{"horizontal_flip": true, "vocab_size": 61, "loss": "sigmoid", "encoder_norm": "layernorm", "encoder_patch_size": [2, 2], "encoder_widths": [96, 192, 384], "encoder_kernel_size": 5, "text_encoder_causal": false, "text_encoder_norm": "layernorm", "text_encoder_head_dim": 64, "text_encoder_bias": "all", "text_encoder_parallel_block": false}
Rows from expert 6 of block 3 of the text encoder, named by matrix and row number. Rows with one number belong to one neuron. Each number is 50 + 15 x the weight over its row's rms, rounded and kept within 0 to 99. All counts start at 0. After the name is the row's rms in percent of the matrix's.
# up: expert up (text_encoder.blocks.3.mlp.up, 8x96x192), inputs 0-191
# down: expert down (text_encoder.blocks.3.mlp.down, 8x192x96, transposed), outputs 0-191
up.36 106:46 26 52 40 36 46 50 29 50 60 55 45 49 79 54 60 26 44 85 50 69 82 53 34 44 44 22 50 65 84 53 76 43 67 51 38 61 32 64 58 60 52 70 52 56 35 57 32 39 53 67 37 35 24 56 61 41 38 50 53 61 54 49 36 57 41 39 18 61 45 38 23 40 69 55 44 45 63 34 43 60 65 34 45 57 61 50 66 73 84 69 41 52 41 26 40 66 75 52 34 39 44 44 49 45 54 80 43 45 53 84 18 35 64 37 52 70 68 25 36 63 18 48 66 26 62 55 80 60 46 38 65 53 54 77 46 77 31 53 33 65 59 45 37 44 40 50 31 41 62 43 43 55 47 56 45 68 40 48 66 40 38 54 67 41 43 44 49 72 61 34 44 54 52 37 70 54 33 60 37 27 83 15 41 55 47 60 40 34 24 16 57
up.37 110:52 47 47 73 53 29 69 72 66 63 41 49 60 40 57 35 56 53 22 64 38 44 43 25 19 49 57 55 34 36 59 57 46 49 27 25 61 48 70 36 60 59 53 49 69 52 43 81 41 81 48 63 57 20 57 31 22 18 61 56 36 80 61 49 69 49 55 66 18 80 22 72 71 60 36 57 59 46 69 54 55 44 27 44 63 40 25 46 58 29 31 56 41 52 53 57 70 70 30 71 67 63 66 63 38 52 25 43 44 36 36 49 45 61 50 81 23 58 56 51 57 46 57 74 52 52 54 63 31 67 26 59 57 54 49 53 70 35 38 45 68 28 42 59 58 60 30 50 54 30 42 75 71 57 53 40 38 47 51 43 45 67 65 88 25 57 74 58 73 55 68 54 11 43 23 41 63 41 58 40 51 42 51 49 48 49 42 65 55 32 51 46
up.38 094:37 49 66 40 38 67 60 27 51 29 56 55 46 33 57 61 39 40 46 51 57 46 41 30 53 26 33 34 51 50 55 42 42 12 61 49 53 58 55 32 35 77 38 40 54 73 61 51 48 35 31 48 75 36 61 41 58 59 61 94 41 80 66 39 40 46 36 61 56 53 43 52 45 26 48 59 35 36 38 31 58 46 41 38 55 42 31 51 30 41 63 70 46 47 59 33 68 59 34 31 55 36 63 54 31 29 44 30 64 38 41 59 12 49 53 58 58 80 40 52 36 56 30 66 68 53 42 58 60 23 40 77 49 41 59 53 49 65 87 70 65 53 78 47 45 60 59 49 26 12 50 49 40 65 67 59 41 58 43 69 40 61 70 74 19 50 53 38 02 44 60 49 65 46 22 64 29 43 56 30 42 64 32 35 50 68 41 46 59 57 65 89
up.39 106:39 60 37 46 32 30 57 60 61 49 41 50 65 28 44 24 43 61 52 24 67 54 72 38 57 53 47 05 59 41 66 73 72 69 46 68 79 84 29 30 49 69 34 45 49 44 49 39 73 53 43 31 27 47 58 59 30 32 37 62 62 41 45 63 46 57 53 30 51 57 25 65 75 50 63 40 56 36 27 47 55 74 59 62 52 52 45 70 58 49 48 44 41 40 67 84 89 45 67 45 50 45 21 33 69 60 58 45 70 83 50 51 44 70 61 14 50 21 49 58 49 51 52 45 47 41 38 48 55 31 62 52 65 77 33 62 62 60 58 56 32 48 65 44 42 62 47 26 28 50 43 83 68 29 49 42 51 54 47 60 48 47 65 21 43 32 62 71 44 33 14 32 51 27 72 37 52 42 38 54 59 52 43 56 51 31 49 57 70 56 56 25
up.40 098:20 52 64 79 45 49 56 47 35 42 53 16 36 40 36 71 40 70 83 43 59 46 43 55 59 58 51 57 56 38 39 74 60 37 68 56 58 41 64 58 41 61 72 34 29 49 47 59 47 29 67 56 83 40 46 48 60 54 49 53 83 70 28 47 62 41 34 31 42 50 84 28 59 50 40 23 43 38 41 51 47 56 48 40 55 47 40 37 69 33 80 62 23 31 53 64 59 64 37 40 59 32 37 40 40 43 57 58 36 21 41 69 53 46 65 61 41 30 69 30 27 39 62 45 70 42 54 48 52 25 53 30 37 56 53 70 42 40 28 52 43 50 61 36 42 29 56 20 46 13 32 69 56 37 44 25 66 48 25 57 41 40 50 06 60 68 46 50 47 65 52 84 71 34 48 37 42 36 71 54 59 48 39 42 51 41 39 40 45 74 33 85
up.41 103:22 15 46 69 37 38 59 69 51 44 28 30 22 32 50 26 49 25 52 57 49 41 58 53 31 32 73 59 62 78 49 47 59 24 35 49 64 42 56 40 58 45 51 19 53 45 20 68 43 23 55 64 37 72 41 71 47 36 58 41 68 45 22 48 54 59 66 63 62 29 33 33 65 49 63 56 56 55 46 79 91 37 56 48 47 56 31 60 41 67 66 49 50 41 36 50 50 70 55 41 74 34 24 66 15 37 42 59 63 25 51 53 37 72 36 51 25 76 59 61 48 60 55 33 28 53 66 51 38 51 57 73 73 44 51 69 54 52 50 46 42 59 85 52 60 73 43 80 70 32 57 59 50 49 51 35 30 23 62 55 56 52 46 70 52 39 62 48 52 60 57 48 50 54 89 38 65 55 37 47 44 67 26 35 37 48 84 41 46 42 44 53
up.42 097:86 62 52 53 57 53 42 64 26 48 53 44 35 62 56 46 49 57 45 76 41 37 36 31 37 68 41 28 56 46 50 59 49 45 07 34 53 84 44 59 47 53 50 60 68 40 51 48 33 35 61 44 36 41 71 47 31 68 47 52 27 51 75 52 40 55 58 59 13 47 27 59 56 56 32 40 73 42 57 33 15 66 45 16 42 58 52 53 48 69 78 48 63 47 42 50 51 47 49 60 45 35 34 59 62 47 46 43 65 38 58 67 37 62 64 43 42 36 36 57 54 32 68 65 46 39 51 32 49 25 29 54 67 61 45 28 50 72 22 64 34 19 53 55 41 49 46 74 45 42 63 46 34 82 55 15 63 27 51 19 34 18 78 37 40 92 50 63 69 36 26 29 66 26 33 38 51 63 42 65 49 56 46 57 42 45 40 55 45 31 34 53
up.43 100:51 76 14 63 48 48 60 43 84 34 51 62 56 26 45 33 54 50 76 58 50 44 75 37 50 51 39 64 72 43 53 36 27 59 50 71 41 66 23 58 61 57 69 29 28 37 53 29 60 35 67 41 74 75 24 59 45 47 31 61 55 41 46 33 56 55 49 55 68 47 65 40 51 48 67 30 76 48 50 75 48 52 62 49 38 47 80 65 63 57 38 52 39 73 77 67 36 59 60 65 76 36 43 56 65 28 44 60 38 46 58 29 27 59 35 37 54 65 61 43 50 61 33 38 56 56 44 54 48 40 28 41 53 46 44 15 53 55 60 57 31 52 25 58 41 37 37 53 86 68 68 58 57 50 19 48 66 83 54 35 25 70 76 65 19 83 62 57 45 53 29 45 26 44 46 37 44 45 60 84 52 59 66 29 35 57 67 55 46 62 48 41
down.36 103:47 71 48 77 71 49 51 61 65 64 51 38 61 61 58 51 56 48 39 50 32 30 39 49 49 47 73 69 03 61 43 42 38 42 69 40 27 61 65 41 66 48 45 17 52 38 44 64 37 51 37 54 54 60 34 33 54 68 41 34 26 53 44 48 72 57 61 69 25 26 75 66 53 68 51 49 37 27 72 71 55 67 54 42 65 26 60 53 54 50 35 39 54 61 46 57 34 27 62 29 72 23 35 64 57 80 30 47 55 31 48 64 61 54 87 59 30 86 57 42 36 67 41 32 64 43 65 17 43 45 53 56 37 46 26 62 41 56 42 46 57 29 57 48 61 43 74 38 28 28 55 12 59 68 54 46 46 74 36 52 29 48 61 51 42 22 43 61 31 69 29 68 52 12 35 32 61 36 45 48 28 47 52 58 54 59 42 46 61 56 52 41
down.37 111:63 31 60 54 44 45 48 48 49 66 49 54 64 54 50 42 47 42 29 79 38 42 28 86 37 57 36 56 21 50 43 28 42 65 66 69 35 23 39 51 75 47 35 46 60 61 49 35 47 44 43 62 59 49 44 41 63 51 52 55 26 57 52 58 48 71 56 25 64 50 96 53 57 44 36 72 34 61 66 67 29 37 46 38 41 35 54 54 66 52 52 51 35 46 56 64 44 52 70 27 62 56 57 44 59 69 65 48 44 53 49 72 59 44 54 00 73 55 62 43 68 52 50 58 56 55 36 35 56 70 43 66 21 60 21 53 56 58 38 29 39 68 51 91 68 51 59 36 59 59 71 52 44 39 52 54 40 60 36 45 60 45 42 49 81 45 10 64 86 39 51 97 53 62 39 39 63 89 41 64 42 48 37 42 49 51 54 31 30 53 67 52
down.38 092:36 34 50 41 38 13 48 64 57 48 26 42 57 10 51 46 72 58 38 38 62 76 59 61 51 82 33 74 71 61 58 27 57 36 37 75 60 51 42 50 55 24 77 50 35 64 22 45 71 50 39 44 55 41 52 55 41 63 71 53 62 51 40 36 64 42 58 26 41 71 65 52 78 55 69 42 45 47 44 52 27 69 50 49 67 54 66 43 31 58 52 33 48 38 39 86 63 55 46 72 40 52 42 73 55 45 44 53 40 40 31 64 62 62 55 33 48 79 49 71 29 16 52 40 45 50 67 48 55 59 24 53 58 52 71 51 52 62 56 66 92 49 79 35 32 37 45 43 45 43 27 57 52 66 61 62 47 65 17 24 79 56 63 44 58 59 63 38 17 70 41 24 56 52 40 46 60 68 47 32 36 63 62 68 40 33 49 65 46 70 55 39
down.39 109:27 61 36 61 49 33 65 14 28 72 46 23 51 51 30 58 77 40 40 52 68 26 33 51 85 42 44 58 56 56 53 75 52 34 64 55 53 50 35 76 75 45 38 41 37 36 29 62 29 72 34 57 61 35 28 73 55 00 76 63 30 14 35 38 59 35 57 75 53 42 53 47 61 57 68 53 62 22 31 39 69 56 75 22 67 45 55 20 54 63 54 47 45 36 39 38 45 41 51 48 25 60 44 54 44 43 55 71 33 41 51 45 57 61 19 36 34 66 46 62 41 29 50 55 44 58 47 27 56 45 61 58 56 60 39 52 56 22 69 54 38 53 51 40 38 29 41 52 54 58 25 39 45 52 71 53 48 39 35 49 36 63 83 54 46 31 54 48 70 61 62 65 37 59 47 53 60 45 33 43 66 35 43 66 73 57 62 51 32 47 57 59
down.40 099:64 21 01 46 40 82 64 59 54 57 71 54 70 41 73 48 59 27 30 49 64 36 39 72 60 51 30 52 45 59 51 42 37 27 21 78 29 70 57 49 37 28 54 30 58 62 32 46 38 43 31 53 46 27 49 37 28 47 60 69 56 62 33 47 38 31 47 73 37 53 55 41 64 20 66 25 54 37 77 55 64 32 49 52 70 38 56 68 35 53 47 48 37 70 54 46 51 43 47 58 44 52 40 56 26 20 64 46 64 51 46 32 41 60 61 56 72 53 20 50 58 61 47 22 13 61 16 57 67 59 55 50 48 30 57 63 52 51 47 70 72 65 58 37 57 51 53 83 44 59 47 56 48 49 43 72 64 33 30 41 40 60 32 54 71 37 83 56 60 59 56 54 34 39 39 66 47 61 24 44 40 80 55 35 61 47 60 71 76 54 59 40
down.41 104:59 54 34 51 67 45 35 36 57 47 25 61 56 42 39 49 34 16 56 53 65 16 67 37 43 62 28 50 28 33 56 64 29 27 54 40 51 45 48 40 79 76 66 47 56 44 32 20 38 50 29 33 57 80 48 63 37 60 54 46 48 15 48 66 23 43 54 59 63 57 41 39 38 75 34 42 49 41 53 37 50 65 47 68 33 36 39 58 29 22 39 41 64 45 65 25 46 49 55 49 58 53 27 69 47 57 29 63 51 59 64 58 48 43 40 67 42 53 39 69 44 70 55 60 17 47 41 64 09 61 64 55 58 18 41 70 77 44 64 55 36 23 56 54 33 36 54 58 47 61 69 41 49 66 68 41 54 52 50 60 64 49 65 76 67 10 59 25 37 42 76 49 47 32 70 44 49 41 53 29 77 64 32 53 28 44 29 69 70 51 68 62
down.42 099:35 48 69 36 45 41 60 41 42 22 68 58 36 45 32 60 55 60 59 45 65 82 38 54 60 43 31 34 35 48 54 50 62 31 53 52 78 45 65 60 59 60 27 62 35 46 26 71 48 43 57 67 51 65 60 58 48 18 59 72 37 37 65 38 58 56 49 52 65 49 71 64 24 48 28 55 40 58 49 78 71 50 31 53 45 48 40 52 29 18 67 24 43 45 43 54 73 34 60 39 46 50 29 36 58 40 63 07 36 69 55 68 65 30 25 50 60 37 38 46 47 68 21 78 37 53 45 54 72 69 38 34 38 60 27 60 54 55 47 58 63 39 62 52 54 89 28 50 51 51 58 54 63 74 80 51 20 47 61 78 56 69 56 47 61 37 29 50 59 53 48 60 51 77 48 56 47 38 26 36 72 57 32 77 52 44 13 56 51 39 69 25
down.43 098:72 29 38 50 32 38 52 29 44 73 74 77 27 54 36 73 59 47 32 32 55 51 53 38 55 59 58 14 51 42 26 31 61 72 52 33 80 27 65 58 61 44 56 57 66 36 80 72 34 50 59 75 42 37 60 42 55 23 73 46 43 40 58 57 70 52 59 44 27 47 53 49 22 63 48 56 30 68 36 27 31 62 47 32 52 59 63 29 42 40 48 59 57 45 50 29 35 41 47 50 35 57 57 74 36 59 71 56 91 64 36 50 58 68 53 63 40 20 47 42 71 22 52 57 62 26 21 48 45 44 35 38 44 32 36 69 41 60 20 35 58 73 52 38 66 40 53 32 61 37 71 62 51 52 73 50 38 44 37 71 28 58 30 36 55 45 51 52 54 35 59 43 33 61 30 52 30 44 46 22 39 37 59 64 56 61 19 45 61 24 47 66